{
  "dataset": "regions of photos with short descriptions (Visual Genome)",
  "horizontal_flip": true,
  "warmup_steps": 1330
}
Rows from block 11 of a small image diffusion model, named by matrix and row number. Each number is 500 + 50 x the weight over its row's rms, rounded and kept within 0 to 999. All counts start at 0. Numbers have three digits each.
After each channel's rows are labels from the 100 images, of 14848 (inputs lightly noised), where the channel reaches its highest value: "place" is the part of the image that holds the peak. Only what is clearly more common there than usual is listed. The data: regions of photos with short descriptions (Visual Genome).
# convs0: first 3x3 conv (model.decb.1.0.convs.0.weight, 48x96x3x3, each kernel summed), inputs 64-95

convs0.45:500500288500445493500460499619520471501500456500547500491502483500402503511394500311505498469499
place: bottom left

convs0.28:500510457495494487407515500551490435537501504510470500491498496507449499070484539502553486486571
place: bottom right

convs0.3:500199502489470605501530572483456513497500500500466487473512651496501357500500508495483520476503
place: middle right

convs0.0:500500521468489499586503499480483498482498489502512507478503500487393492533493491508535509492464
place: bottom right

convs0.18:499499490478476502500559526205519411457530454500487500477481514511521515498526507602514515443475
place: top centre

convs0.26:502479393553491474141495531511491484502523496506501499538504487478429500437492510518565485497587
place: top right

convs0.31:485510500499463501500481536461531505491501437500515500481493499465500492499502499510498429527497
place: bottom centre

convs0.5:500501510483512536504501573491273569492500502501502501489472533504484520501371511375484521459505
place: middle left; bottom left

convs0.16:481500497489504534507498504546275330491504505502479499478515502480495518509588506347469501495507
place: top left; bottom left

convs0.39:502509457432536472500510532480533483472489587498421502510453487494501523473488498492485480505492
place: bottom left

convs0.40:500500541500486500501500524423475478500500474500497500539501500503500523480516500548533520496501
place: top right

convs0.37:491513510480507546513512511483368503463534496486458500484472537478501488512498501461466503453501
place: middle right; bottom right