{"dataset": "regions of photos with short descriptions (Visual Genome)", "image_size": 32, "horizontal_flip": true, "conditioning": "none", "cond_dim": 128, "norm": "layernorm", "scale_shift_norm": false, "init": "torch_default", "residual_init": "zero_last", "optimizer": "adamw", "beta2": 0.999, "steps": 13300, "epochs": 33.5}
Rows from block 10, named by matrix and row number. Each number is 50 + 12 x the weight over its row's rms, rounded and kept within 0 to 99. All counts start at 0.
# emb: conditioning projection (model.decb.0.2.emb.weight, 96x128), inputs 0-127
emb.24:50 50 50 43 50 50 50 50 59 50 43 50 50 50 50 50 50 50 50 56 62 50 48 50 50 50 50 50 50 50 50 50 50 50 50 53 43 50 50 50 50 50 50 44 50 50 50 50 50 50 50 50 50 50 50 50 50 50 50 50 50 50 51 50 50 50 50 50 60 50 50 50 50 50 50 50 50 50 50 99 50 50 50 50 50 50 55 50 50 50 38 50 50 50 50 50 50 50 00 47 50 50 50 50 50 50 50 50 50 50 50 50 48 50 50 50 50 50 50 50 50 50 50 50 50 50 50 50
emb.25:50 50 50 49 50 60 52 50 50 60 26 50 50 50 50 49 50 50 50 52 95 21 55 50 50 50 44 50 61 50 50 50 50 50 50 57 15 02 50 50 50 50 50 48 50 03 50 50 50 50 50 49 50 50 49 50 49 44 50 50 50 50 44 50 50 50 50 41 48 50 50 50 23 50 50 50 50 50 50 16 50 50 49 50 50 47 55 50 50 33 19 50 50 50 13 50 50 50 09 48 50 50 68 50 06 50 50 50 45 50 50 52 50 50 50 50 50 50 50 49 50 50 50 57 49 50 50 50
emb.26:50 50 50 00 50 50 50 50 71 50 51 50 50 50 50 50 50 50 50 49 68 51 41 50 50 50 82 50 49 50 50 50 50 50 50 50 51 51 50 50 50 50 50 00 50 51 50 50 50 50 50 49 50 50 49 49 50 50 50 50 50 50 55 50 50 50 50 51 50 50 50 50 51 50 50 50 50 50 50 51 50 50 49 50 51 50 99 50 50 51 44 49 50 49 51 50 50 50 50 51 50 50 49 50 51 50 50 50 50 50 50 51 30 50 50 50 50 50 50 50 50 50 50 50 50 50 50 50
emb.27:50 50 50 00 50 03 49 50 74 37 51 50 50 50 50 50 50 50 50 50 47 54 15 50 50 50 99 50 49 50 50 50 50 50 50 53 51 52 50 50 50 50 50 10 50 61 50 50 50 50 50 50 50 50 49 50 51 63 50 50 50 50 80 50 50 50 48 51 61 50 50 50 60 50 50 50 50 50 50 56 50 50 50 50 51 50 50 50 50 53 51 49 50 49 52 50 50 50 00 51 50 50 48 50 58 50 50 50 50 50 50 41 39 50 50 50 50 50 50 50 50 50 50 42 50 50 50 50
emb.28:49 50 50 26 50 22 48 50 90 28 35 50 50 50 50 50 50 50 50 67 50 54 06 50 50 50 76 50 49 50 50 50 50 50 50 55 50 51 50 50 50 50 50 00 50 55 50 51 50 50 50 49 50 50 51 50 59 81 50 50 50 50 74 50 50 50 44 08 89 50 50 50 56 50 50 50 50 50 50 54 50 50 50 50 50 57 58 50 50 51 30 49 50 49 51 50 50 50 01 38 50 50 47 50 55 50 50 50 50 49 50 42 40 50 50 50 50 50 50 50 50 50 50 24 50 50 50 50
emb.29:50 50 50 23 50 22 41 50 82 23 50 50 50 50 50 51 50 50 50 50 40 65 19 50 50 50 95 50 48 50 50 50 50 50 50 54 57 63 50 50 50 50 50 00 50 65 50 51 50 50 50 50 50 50 53 50 51 70 50 50 50 50 77 50 50 50 41 46 73 50 50 50 70 50 50 50 50 50 51 65 50 50 52 50 50 55 63 50 50 58 50 50 50 50 63 50 50 50 00 50 50 50 37 50 65 50 50 50 54 50 50 42 20 50 50 50 50 50 50 50 50 50 50 35 51 50 50 50
emb.30:50 50 50 24 50 49 49 50 92 49 17 50 50 50 50 50 50 50 50 84 89 51 36 50 50 50 51 50 49 50 50 50 50 50 50 54 51 51 50 50 50 50 50 00 50 51 50 51 50 50 50 49 50 50 49 50 50 62 50 50 50 50 56 50 50 50 50 51 89 50 50 50 51 50 50 50 50 50 49 51 50 50 50 50 50 50 78 50 50 51 17 49 50 49 51 50 50 50 31 51 50 50 49 50 51 50 50 50 50 50 50 50 45 50 50 50 50 50 50 49 50 50 50 50 50 50 50 50
emb.31:50 50 50 28 50 50 50 50 37 50 50 50 50 50 50 50 50 48 50 50 48 50 99 50 50 50 50 50 50 50 50 50 50 50 50 50 54 50 49 50 50 50 50 47 50 53 50 50 50 50 50 50 50 50 50 50 50 50 50 50 50 50 59 50 50 50 50 99 46 50 50 50 50 50 50 53 50 50 49 50 50 50 39 50 50 48 57 50 50 75 50 50 50 50 99 50 50 50 48 50 50 50 50 50 50 50 50 50 49 50 50 99 47 50 50 50 50 50 50 50 50 50 50 51 50 50 50 50
emb.32:50 50 50 18 50 31 45 50 84 33 45 50 50 50 50 50 50 50 50 69 54 60 27 50 50 50 81 50 50 50 50 50 50 50 50 54 51 56 50 50 50 50 50 00 50 62 50 51 50 50 50 50 50 50 51 50 53 68 50 50 50 50 70 50 50 50 47 40 92 50 50 50 60 50 50 50 50 50 50 61 50 50 50 50 50 64 84 50 50 55 49 50 50 49 57 50 50 50 00 50 50 50 42 50 61 50 50 50 50 50 50 44 27 50 50 50 50 50 50 50 50 50 50 38 50 50 50 50
emb.33:49 50 50 17 50 37 49 50 84 47 13 50 50 50 50 50 50 50 50 82 74 51 03 50 50 50 69 50 57 50 50 50 50 50 50 59 43 51 50 50 50 50 50 01 50 51 50 51 50 50 50 49 50 50 49 49 58 76 50 50 50 50 64 50 50 50 47 01 85 50 50 50 51 50 50 50 50 50 49 51 50 50 49 50 50 51 74 50 50 51 08 49 50 49 51 50 50 50 41 37 50 50 49 50 51 50 50 50 49 49 50 40 41 50 50 50 50 50 50 50 50 50 50 32 49 50 50 50
emb.34:50 50 50 44 50 46 49 50 61 46 50 50 50 50 50 50 50 50 50 51 49 52 39 50 50 50 54 50 50 50 50 50 50 50 50 51 50 51 50 50 50 50 50 42 50 51 50 50 50 50 50 50 50 50 51 50 69 54 50 50 50 50 55 50 50 50 49 48 56 50 50 50 52 50 50 50 50 50 50 52 50 50 50 50 50 50 50 50 50 51 50 50 50 50 51 50 50 50 00 50 50 50 49 50 52 50 50 50 50 50 50 47 47 50 50 50 50 50 50 50 50 50 50 47 50 50 50 50
emb.35:50 50 50 34 50 41 49 50 64 44 50 50 50 50 50 50 50 50 50 50 49 52 36 50 50 50 60 50 50 50 50 50 50 50 50 52 50 50 50 50 50 50 50 29 50 52 50 50 50 50 50 50 50 50 51 50 50 58 50 50 50 50 59 50 50 50 49 40 56 50 50 50 53 50 50 50 50 50 50 53 50 50 50 50 50 50 59 50 50 51 50 50 50 50 51 50 50 50 00 50 50 50 49 50 53 50 50 50 50 50 50 47 42 50 50 50 50 50 50 50 50 50 50 44 50 50 50 50
emb.37:50 50 50 14 50 23 45 50 80 31 48 50 50 50 50 50 50 50 50 60 60 61 25 50 50 50 92 50 49 50 50 50 50 50 50 53 51 58 50 50 50 50 50 00 50 62 50 51 50 50 50 49 50 50 51 50 57 66 50 50 50 50 72 50 50 50 42 30 71 50 50 50 60 50 50 50 50 50 50 61 50 50 50 50 50 60 97 50 50 56 47 50 50 49 59 50 50 50 47 50 50 50 40 50 62 50 50 50 51 50 50 44 18 50 50 50 50 50 50 50 50 50 50 37 51 50 50 50
emb.38:50 50 50 49 50 48 48 50 51 48 51 50 50 50 50 51 50 50 50 50 48 54 49 50 50 50 59 50 50 50 50 50 50 50 50 50 53 55 50 50 50 50 50 40 50 55 50 50 50 50 50 50 50 50 50 50 50 46 50 50 50 50 35 50 50 50 50 50 51 50 50 50 55 50 50 50 50 50 50 54 50 50 50 50 50 51 51 50 50 52 51 50 50 50 52 50 50 50 00 50 50 50 99 50 65 50 50 50 50 50 50 50 45 50 50 50 50 50 50 50 50 50 50 49 50 50 50 50
emb.39:50 50 50 49 50 50 50 50 56 50 46 50 50 50 50 50 50 50 50 53 62 47 43 50 50 50 50 50 50 50 50 50 50 50 50 53 43 42 50 50 50 50 50 49 50 42 50 50 50 50 50 50 50 50 50 50 48 50 50 50 50 50 50 50 50 50 50 48 54 50 50 50 46 50 50 50 50 50 50 47 50 50 50 50 50 50 51 50 50 49 42 50 50 50 46 50 50 50 00 50 50 50 50 50 43 50 50 50 50 50 50 48 50 50 50 50 50 50 50 50 50 50 50 50 50 50 50 50
emb.40:50 50 50 00 50 26 49 50 88 45 52 50 50 50 50 50 50 50 50 49 47 52 19 50 50 50 90 50 49 50 50 50 50 50 50 55 51 52 50 50 50 50 50 00 50 52 50 51 50 50 50 49 50 50 49 50 50 54 50 50 50 50 68 50 50 50 47 18 50 50 50 50 52 50 50 50 50 50 50 52 50 50 49 50 50 50 63 50 50 51 52 49 50 48 51 50 50 50 49 51 50 50 48 50 52 50 50 50 50 50 50 50 34 50 50 50 50 50 50 50 50 50 50 49 50 50 50 50
emb.41:50 50 50 02 50 40 49 50 72 48 52 50 50 50 50 50 50 50 50 49 46 52 20 50 50 50 72 50 49 50 50 50 50 50 50 50 51 52 50 50 50 50 50 00 50 52 50 50 50 50 50 49 50 50 49 49 50 52 50 50 50 50 59 50 50 50 50 51 54 50 50 50 52 50 50 50 50 50 50 52 50 50 49 50 50 50 76 50 50 51 52 49 50 48 51 50 50 50 24 51 50 50 48 50 52 50 50 50 50 50 50 49 37 50 50 50 50 50 50 50 50 50 50 50 49 50 50 50
emb.42:50 50 50 00 50 08 49 50 69 38 51 50 50 50 50 50 50 50 50 50 40 58 19 50 50 50 99 50 49 50 50 50 50 50 50 50 50 55 50 50 50 50 50 19 50 63 50 50 50 50 50 50 50 50 50 50 51 61 50 50 50 50 73 50 50 50 48 50 55 50 50 50 61 50 50 50 50 50 50 59 50 50 50 50 50 51 58 50 50 57 51 50 50 49 58 50 50 50 00 50 50 50 47 50 62 50 50 50 50 50 50 41 31 50 50 50 50 50 50 50 50 50 50 42 51 50 50 50
emb.43:50 50 50 54 50 55 52 50 49 07 50 50 50 50 50 49 50 50 50 48 49 48 52 50 50 50 45 50 50 50 50 50 50 50 50 50 48 48 50 50 50 50 50 61 50 47 50 49 50 50 50 64 50 50 50 50 48 47 50 50 50 50 46 50 50 50 52 52 45 50 50 50 46 50 50 50 50 50 52 48 50 50 51 50 50 48 45 50 50 47 50 50 50 50 48 50 50 50 55 51 50 50 00 50 88 50 50 50 50 50 50 50 53 50 50 50 50 50 50 50 50 50 50 53 50 50 50 50
emb.44:50 50 50 18 50 40 49 50 73 44 38 50 50 50 50 50 50 50 50 62 51 50 24 50 50 50 68 50 50 50 50 50 50 50 50 53 50 50 50 50 50 50 50 05 50 51 50 50 50 50 50 50 50 50 50 50 53 60 50 50 50 50 63 50 50 50 48 20 74 50 50 50 52 50 50 50 50 50 50 51 50 50 50 50 50 53 80 50 50 50 35 50 50 50 50 50 50 50 00 49 50 50 50 50 51 50 50 50 50 50 50 45 36 50 50 50 50 50 50 50 50 50 50 41 50 50 50 50
emb.45:50 50 50 44 50 50 50 50 59 50 45 50 50 50 50 50 50 50 50 54 54 50 39 50 50 50 50 50 50 50 50 50 50 50 50 54 46 50 50 50 50 50 50 44 50 50 50 50 50 50 50 50 50 50 50 50 50 54 50 50 50 50 51 50 50 50 50 43 57 50 50 50 50 50 50 50 50 50 50 50 50 50 50 50 50 50 54 50 50 50 44 50 50 50 50 50 50 50 00 50 50 50 50 50 50 50 50 50 50 50 50 45 49 50 50 50 50 50 50 50 50 50 50 47 50 50 50 50
emb.46:50 50 50 41 50 47 50 50 54 50 50 50 50 99 50 99 50 50 50 51 60 50 46 50 50 50 54 50 50 50 50 50 50 50 50 50 50 50 50 50 50 50 50 32 50 50 50 50 50 50 50 50 50 50 50 50 50 52 50 50 50 50 51 50 50 50 50 44 52 50 50 50 50 50 50 50 50 50 50 50 50 50 50 50 50 50 64 50 50 50 50 50 50 51 50 50 50 50 41 50 50 50 50 50 50 50 50 50 50 50 50 50 47 50 50 50 50 50 50 50 50 50 50 50 50 50 50 50
emb.47:58 50 50 88 50 55 51 50 25 54 79 50 50 50 50 50 50 56 50 17 36 49 95 50 50 50 41 50 36 50 48 50 50 50 50 44 64 57 50 50 50 50 70 70 50 49 50 50 50 50 50 59 50 50 38 58 50 38 50 50 48 50 49 50 50 50 57 95 11 50 50 51 50 50 50 50 50 50 65 49 50 50 58 50 50 50 13 50 52 50 87 50 50 30 53 50 50 50 84 75 50 39 51 48 49 50 50 50 52 55 50 70 77 50 46 50 50 51 50 50 50 50 58 59 57 50 50 50
emb.48:50 50 50 48 50 50 50 50 50 50 50 50 50 50 50 50 50 50 50 50 50 50 50 50 50 50 50 50 46 50 50 50 50 50 50 50 50 50 50 50 50 50 50 46 50 50 50 50 50 50 50 50 50 50 50 50 99 50 50 50 50 50 99 50 50 50 50 50 50 50 50 50 50 50 50 50 50 50 50 50 50 50 50 50 50 50 52 50 50 50 50 50 50 50 63 50 50 50 50 50 50 50 50 50 50 50 50 50 00 50 50 50 49 50 50 50 50 50 50 00 50 50 50 50 50 50 50 50
emb.49:49 50 50 03 50 43 50 50 74 50 08 50 50 50 50 50 50 50 50 52 61 51 22 50 50 50 53 50 49 50 50 50 50 50 50 58 33 51 50 50 50 50 50 00 50 51 50 50 50 50 50 49 50 50 49 49 50 71 50 50 50 50 56 50 50 50 49 00 62 50 50 50 51 50 50 50 50 50 49 51 50 50 48 50 50 50 99 50 50 51 01 49 50 49 51 50 50 50 34 50 50 50 49 50 51 50 50 50 49 50 50 45 41 50 50 50 50 50 50 50 50 50 50 42 49 50 50 50
emb.50:50 50 50 50 50 50 50 50 51 50 44 50 50 50 50 50 50 50 50 49 99 47 50 50 50 50 50 50 50 50 50 50 50 50 50 50 51 36 50 50 50 50 50 10 50 36 50 50 50 50 50 50 50 50 50 50 50 50 50 50 50 50 50 50 50 50 50 51 49 50 50 50 49 50 50 50 50 50 50 41 50 50 50 50 50 50 51 50 50 50 37 50 50 50 50 50 50 50 77 50 50 50 50 50 50 50 50 50 49 50 50 50 50 50 50 50 50 50 50 50 50 50 50 50 50 50 50 50
emb.51:51 50 50 98 50 50 49 50 49 50 64 50 50 54 50 59 50 53 50 18 29 72 81 50 50 50 64 50 45 50 50 50 50 50 50 00 80 68 50 50 50 50 50 59 50 77 50 52 50 50 50 51 50 50 38 51 44 38 50 50 50 50 50 50 50 50 50 66 21 50 50 50 57 50 50 50 50 50 51 68 50 50 49 50 50 61 28 50 50 54 71 49 50 40 68 50 50 50 36 58 50 60 39 50 64 50 50 50 57 49 50 76 53 50 50 50 50 50 50 55 50 50 50 62 52 49 50 50
emb.52:50 50 50 10 50 22 48 50 74 36 50 50 50 50 50 50 50 50 50 51 50 58 12 50 50 50 89 50 50 50 50 50 50 50 50 53 50 54 50 50 50 50 50 00 50 59 50 51 50 50 50 49 50 50 52 50 57 67 50 50 50 50 73 50 50 50 44 17 61 50 50 50 58 50 50 50 50 50 50 58 50 50 50 50 50 60 93 50 50 54 50 50 50 49 57 50 50 50 33 50 50 50 43 50 59 50 50 50 51 50 50 42 19 50 50 50 50 50 50 50 50 50 50 41 51 50 50 50
emb.53:50 50 50 28 50 45 50 50 72 50 12 50 50 50 50 50 50 50 50 62 86 51 18 50 50 50 51 50 49 50 50 50 50 50 50 59 30 46 50 50 50 50 50 15 50 51 50 50 50 50 50 49 50 50 50 50 50 68 50 50 50 50 54 50 50 50 49 15 68 50 50 50 51 50 50 50 50 50 49 51 50 50 49 50 50 50 67 50 50 50 08 50 50 49 51 50 50 50 00 46 50 50 50 50 51 50 50 50 49 50 50 34 45 50 50 50 50 50 50 50 50 50 50 36 49 50 50 50
emb.54:50 50 50 36 50 50 50 50 62 50 39 50 50 50 50 50 50 50 50 58 77 50 47 50 50 50 53 50 50 50 50 50 50 50 50 53 45 50 50 50 50 50 50 20 50 50 50 50 50 50 50 50 50 50 50 50 50 50 50 50 50 50 51 50 50 50 50 50 62 50 50 50 50 50 50 50 50 50 50 99 50 50 50 50 50 51 68 50 50 50 31 50 50 50 50 50 50 50 00 40 50 50 50 50 50 50 50 50 50 50 50 50 46 50 50 50 50 50 50 50 50 50 50 50 50 50 50 50
emb.55:50 50 50 00 50 40 49 50 82 46 51 50 50 50 50 50 50 50 50 49 42 51 19 50 50 50 99 50 49 50 50 50 50 50 50 52 51 52 49 50 50 50 50 00 50 53 50 50 50 50 50 49 50 50 49 50 50 54 50 50 50 50 65 50 50 50 49 51 58 50 50 50 54 50 50 50 50 50 50 53 50 50 50 50 51 50 83 50 50 52 51 49 50 48 51 50 50 50 42 51 50 50 48 50 53 50 50 50 50 50 50 49 28 50 50 50 50 50 50 50 50 50 50 48 50 50 50 50
emb.56:50 50 50 12 50 32 46 50 83 36 43 50 50 50 50 50 50 50 50 65 65 59 26 50 50 50 89 50 49 50 50 50 50 50 50 54 50 55 50 50 50 50 50 00 50 61 50 51 50 50 50 50 50 50 50 50 54 62 50 50 50 50 70 50 50 50 47 37 83 50 50 50 59 50 50 50 50 50 50 59 50 50 50 50 50 59 99 50 50 54 45 50 50 49 56 50 50 50 45 50 50 50 43 50 60 50 50 50 50 50 50 44 26 50 50 50 50 50 50 50 50 50 50 43 50 50 50 50
emb.57:50 50 50 49 50 50 50 50 54 50 43 50 50 50 50 50 50 50 50 48 99 50 50 50 50 50 51 50 49 50 50 50 50 50 50 51 49 19 50 50 50 50 50 15 50 48 50 50 50 50 50 49 50 50 50 50 50 49 50 50 50 50 51 50 50 50 50 51 49 50 50 50 50 50 50 50 50 50 50 50 50 50 49 50 50 50 51 50 50 50 00 50 50 49 51 50 50 50 55 50 50 50 50 50 26 50 50 50 49 50 50 51 50 50 50 50 50 50 50 49 50 50 50 51 49 50 50 50
emb.58:50 50 50 20 50 51 50 50 74 51 34 50 50 50 50 50 50 50 50 58 61 52 29 50 50 50 61 50 50 50 50 50 50 50 50 61 46 52 50 50 50 50 50 00 50 51 50 50 50 50 50 50 50 50 49 50 48 49 50 50 50 50 50 50 50 50 50 51 64 50 50 50 50 50 50 50 50 50 49 51 50 50 50 50 51 64 80 50 50 49 26 50 50 67 50 50 50 50 19 51 50 50 50 50 52 50 50 50 49 50 50 99 34 50 50 50 50 50 50 50 50 50 50 52 51 50 50 50
emb.59:50 50 50 05 50 33 48 50 77 40 38 50 50 50 50 50 50 50 50 55 48 55 16 50 50 50 89 50 49 50 50 50 50 50 50 54 50 53 50 50 50 50 50 00 50 57 50 51 50 50 50 49 50 50 50 50 54 58 50 50 50 50 71 50 50 50 45 11 76 50 50 50 57 50 50 50 50 50 50 56 50 50 50 50 50 56 91 50 50 52 37 50 50 49 52 50 50 50 18 50 50 50 47 50 57 50 50 50 50 49 50 43 22 50 50 50 50 50 50 50 50 50 50 44 50 50 50 50
emb.60:50 50 50 15 50 26 47 50 82 37 51 50 50 50 50 50 50 50 50 50 52 64 25 50 50 50 99 50 49 50 50 50 50 50 50 53 53 60 50 50 50 50 50 00 50 64 50 51 50 50 50 50 50 50 51 50 52 59 50 50 50 50 69 50 50 50 44 42 59 50 50 50 61 50 50 50 50 50 50 63 50 50 50 50 50 55 92 50 50 55 50 50 50 49 61 50 50 50 39 50 50 50 40 50 64 50 50 50 52 50 50 44 21 50 50 50 50 50 50 50 50 50 50 43 51 50 50 50
emb.61:50 50 50 38 50 50 50 50 60 50 37 50 50 50 50 50 50 50 50 58 65 50 37 50 50 50 51 50 50 50 50 50 50 50 50 55 34 43 50 50 50 50 50 35 50 50 50 50 50 50 50 50 50 50 50 50 50 50 50 50 50 50 51 50 50 50 50 35 59 50 50 50 50 50 50 50 50 50 50 50 50 50 50 50 50 50 61 50 50 50 26 50 50 53 50 50 50 50 00 47 50 50 50 50 50 50 50 50 50 50 50 44 48 50 50 50 50 50 50 50 50 50 50 50 50 50 50 50
emb.62:52 50 50 00 50 33 51 50 26 53 55 50 50 51 50 52 50 52 50 42 11 60 50 50 50 50 69 50 47 50 50 50 50 50 50 55 67 65 45 50 50 50 50 00 51 61 50 58 50 50 50 49 50 50 41 49 46 38 50 50 49 50 43 50 50 50 51 54 37 50 50 50 49 50 50 49 50 50 45 58 50 50 48 50 51 85 86 50 51 49 50 49 50 47 68 50 50 50 49 57 50 49 44 49 60 50 50 50 47 49 50 63 23 50 50 50 50 50 50 50 50 50 50 63 47 47 50 50
emb.63:50 50 50 48 50 50 50 50 57 50 51 50 50 50 50 50 50 50 50 49 52 50 50 50 50 50 50 50 50 50 50 50 50 50 50 51 51 51 50 50 50 50 50 43 50 51 50 50 50 50 50 49 50 50 49 50 50 49 50 50 50 50 52 50 50 50 50 51 50 50 50 50 50 50 50 50 50 50 50 50 50 50 50 50 50 50 50 50 50 50 50 50 50 49 50 50 50 50 99 50 50 50 50 50 51 50 50 50 49 50 50 50 49 50 50 50 50 50 50 50 50 50 50 51 50 50 50 50
emb.64:50 50 50 42 50 44 49 50 57 46 50 50 50 50 50 50 50 50 50 50 48 54 41 50 50 50 60 50 50 50 50 50 50 50 50 51 51 53 50 50 50 50 50 35 50 53 50 50 50 50 50 50 50 50 51 50 50 53 50 50 50 50 57 50 50 50 48 49 57 50 50 50 53 50 50 50 50 50 50 53 50 50 50 50 50 51 54 50 50 52 50 50 50 50 53 50 50 50 00 50 50 50 47 50 54 50 50 50 51 50 50 48 43 50 50 50 50 50 50 50 50 50 50 48 50 50 50 50
emb.65:50 50 50 43 50 50 50 50 51 51 50 50 50 50 50 50 50 50 50 49 47 50 50 50 50 50 49 50 50 50 50 50 50 50 50 52 50 50 50 50 50 50 50 40 50 50 50 50 50 50 50 50 50 50 49 50 47 49 50 50 50 50 48 50 50 50 50 51 50 50 50 50 48 50 50 50 50 50 50 49 50 50 50 50 50 49 51 50 50 50 50 50 50 50 50 50 50 50 99 50 50 49 50 50 50 50 50 50 50 50 50 50 49 50 50 50 50 50 50 50 50 50 50 52 50 50 50 50
emb.66:50 50 50 17 50 45 49 50 91 47 28 50 50 50 50 50 50 50 50 71 66 52 44 50 50 50 67 50 49 50 50 50 50 50 50 53 51 51 50 50 50 50 50 00 50 52 50 50 50 50 50 49 50 50 49 50 50 52 50 50 50 50 61 50 50 50 50 51 97 50 50 50 53 50 50 50 50 50 50 53 50 50 50 50 50 52 92 50 50 51 34 49 50 49 51 50 50 50 49 51 50 50 49 50 51 50 50 50 50 50 50 50 39 50 50 50 50 50 50 50 50 50 50 50 50 50 50 50
emb.67:62 50 50 55 50 78 51 50 57 72 74 50 50 50 50 50 50 47 50 15 27 50 71 50 50 50 48 50 32 50 44 50 50 50 50 52 51 50 52 50 50 50 71 59 49 50 50 49 50 50 50 56 49 50 19 52 47 25 50 50 50 50 49 46 50 50 72 87 14 53 50 50 50 50 50 50 50 50 60 50 50 50 53 50 50 18 29 52 50 50 72 42 50 26 50 50 50 50 99 78 53 38 50 44 50 50 50 51 47 57 50 78 61 50 48 50 52 55 50 30 50 50 50 80 51 52 50 50
emb.68:50 50 50 25 50 41 49 50 82 47 22 50 50 50 50 50 50 50 50 90 81 51 33 50 50 50 58 50 49 50 50 50 50 50 50 60 51 51 50 50 50 50 50 00 50 51 50 51 50 50 50 49 50 50 49 49 52 70 50 50 50 50 60 50 50 50 49 45 95 50 50 50 51 50 50 50 50 50 49 51 50 50 49 50 50 51 85 50 50 51 17 49 50 49 51 50 50 50 32 51 50 50 49 50 51 50 50 50 50 50 50 51 44 50 50 50 50 50 50 50 50 50 50 43 49 50 50 50
emb.69:50 50 50 16 50 37 49 50 65 44 51 50 50 50 50 50 50 50 50 50 68 52 33 50 50 50 85 50 50 50 50 50 50 50 50 52 50 52 50 50 50 50 50 00 50 54 50 50 50 50 50 50 50 50 50 50 50 55 50 50 50 50 56 50 50 50 48 46 56 50 50 50 53 50 50 50 50 50 50 54 50 50 50 50 50 56 95 50 50 51 50 50 50 49 52 50 50 50 99 50 50 50 47 50 55 50 50 50 50 50 50 47 26 50 50 50 50 50 50 50 50 50 50 46 50 50 50 50
emb.70:50 50 50 00 50 36 49 50 83 45 51 50 50 50 50 50 50 50 50 49 47 51 32 50 50 50 91 50 49 50 50 50 50 50 50 56 51 51 50 50 50 50 50 00 50 53 50 50 50 50 50 49 50 50 49 50 50 54 50 50 50 50 63 50 50 50 48 51 66 50 50 50 54 50 50 50 50 50 50 53 50 50 49 50 50 52 84 50 50 51 26 49 50 49 51 50 50 50 09 51 50 50 49 50 53 50 50 50 50 50 50 50 26 50 50 50 50 50 50 50 50 50 50 48 50 50 50 50
emb.71:50 50 50 40 50 45 50 50 55 48 50 50 50 50 50 50 50 50 50 50 49 51 46 50 50 50 61 50 50 50 50 50 50 50 50 50 50 50 50 50 50 50 50 46 50 51 50 50 50 50 50 50 50 50 50 50 50 52 50 50 78 50 53 50 50 50 50 45 51 50 50 50 51 50 50 50 50 50 50 51 50 50 50 50 50 50 56 50 50 50 50 50 50 50 51 50 50 50 99 50 50 50 49 50 51 50 50 50 50 50 50 49 48 50 50 50 50 50 50 50 50 50 50 49 50 50 50 50
emb.72:50 50 50 36 50 50 50 50 62 50 28 50 50 50 50 50 50 50 50 61 69 50 38 50 50 50 51 50 50 50 50 50 50 50 50 57 34 45 50 50 50 50 50 29 50 50 50 50 50 50 50 50 50 50 50 50 50 52 50 50 50 50 52 50 50 50 50 27 63 50 50 50 50 50 50 50 50 50 50 50 50 50 49 50 50 50 66 50 50 50 25 50 50 50 50 50 50 50 00 50 50 50 50 50 50 50 50 50 50 50 50 47 48 50 50 50 50 50 50 50 50 50 50 50 50 50 50 50
emb.73:50 50 50 00 50 51 49 50 54 51 57 50 50 50 50 50 50 44 50 42 15 53 47 50 50 50 45 50 43 50 50 50 50 50 50 99 56 55 49 50 50 50 50 00 49 54 50 50 50 50 50 49 50 50 45 50 49 43 50 50 51 50 51 50 50 50 50 58 43 50 50 50 52 50 50 50 50 50 46 53 50 50 49 50 51 42 52 50 50 52 56 45 50 42 56 50 50 50 50 57 50 24 47 50 54 50 50 50 42 51 50 55 36 50 50 50 50 50 50 43 50 50 50 56 48 53 50 50
emb.74:50 50 50 35 50 49 50 50 86 50 52 50 50 50 50 50 50 50 50 48 46 52 19 50 50 50 53 50 48 50 50 50 50 50 50 51 52 52 50 50 50 50 50 00 50 52 50 50 50 50 50 48 50 50 48 49 51 49 50 50 50 50 62 50 50 50 50 38 50 50 50 50 52 50 50 50 50 50 49 52 50 50 49 50 50 50 57 50 50 51 16 49 50 48 52 50 50 50 50 51 50 50 49 50 52 50 50 50 49 50 50 52 44 50 50 50 50 50 50 50 50 50 50 51 49 50 50 50
emb.75:49 50 50 49 50 49 50 50 50 76 49 50 50 50 50 50 50 49 50 50 50 50 50 50 50 50 50 50 50 50 50 50 50 50 50 49 50 50 52 50 50 50 50 51 50 50 50 50 50 50 50 50 50 50 50 50 50 32 50 50 50 50 17 50 50 50 50 50 50 50 50 50 50 50 50 50 50 50 51 50 50 50 50 50 51 58 50 50 50 50 48 50 50 50 50 50 50 50 50 50 50 50 99 50 50 50 50 50 51 50 50 50 46 50 50 50 50 50 50 50 50 50 50 49 51 52 50 50
emb.76:49 50 50 90 50 54 51 50 35 56 51 50 50 50 50 50 50 54 50 46 64 49 66 50 50 50 45 50 50 50 50 50 50 50 50 08 54 51 55 50 50 50 50 62 52 49 50 49 50 50 50 49 50 50 39 48 34 36 50 50 49 50 42 50 50 50 52 54 44 50 50 50 47 50 50 50 50 50 53 49 50 50 51 50 51 50 47 50 50 48 53 50 50 49 50 50 50 50 00 51 51 59 51 51 49 50 50 50 50 48 50 62 49 50 50 50 50 50 50 50 50 50 49 58 49 49 50 50
emb.77:50 50 50 10 50 34 48 50 84 39 35 50 50 50 50 50 50 50 50 75 76 53 10 50 50 50 76 50 49 50 50 50 50 50 50 54 50 51 50 50 50 50 50 00 50 55 50 51 50 50 50 50 50 50 50 50 58 72 50 50 50 50 67 50 50 50 48 17 92 50 50 50 54 50 50 50 50 50 50 53 50 50 50 50 50 61 82 50 50 51 26 50 50 49 51 50 50 50 50 41 50 50 49 50 53 50 50 50 50 50 50 44 36 50 50 50 50 50 50 50 50 50 50 38 50 50 50 50
emb.78:50 50 50 34 50 45 50 50 59 48 50 50 50 50 50 50 50 50 50 50 45 51 31 50 50 50 61 50 50 50 50 50 50 50 50 50 50 50 50 50 50 50 50 07 50 51 50 50 50 50 50 50 50 50 50 50 50 54 50 50 50 50 54 50 50 50 50 50 52 50 50 50 51 50 50 50 50 50 50 51 50 50 49 50 50 50 56 50 50 51 50 50 50 49 50 50 50 50 00 50 50 50 49 50 51 50 50 50 50 50 50 48 42 50 50 50 50 50 50 50 50 50 50 50 50 50 50 50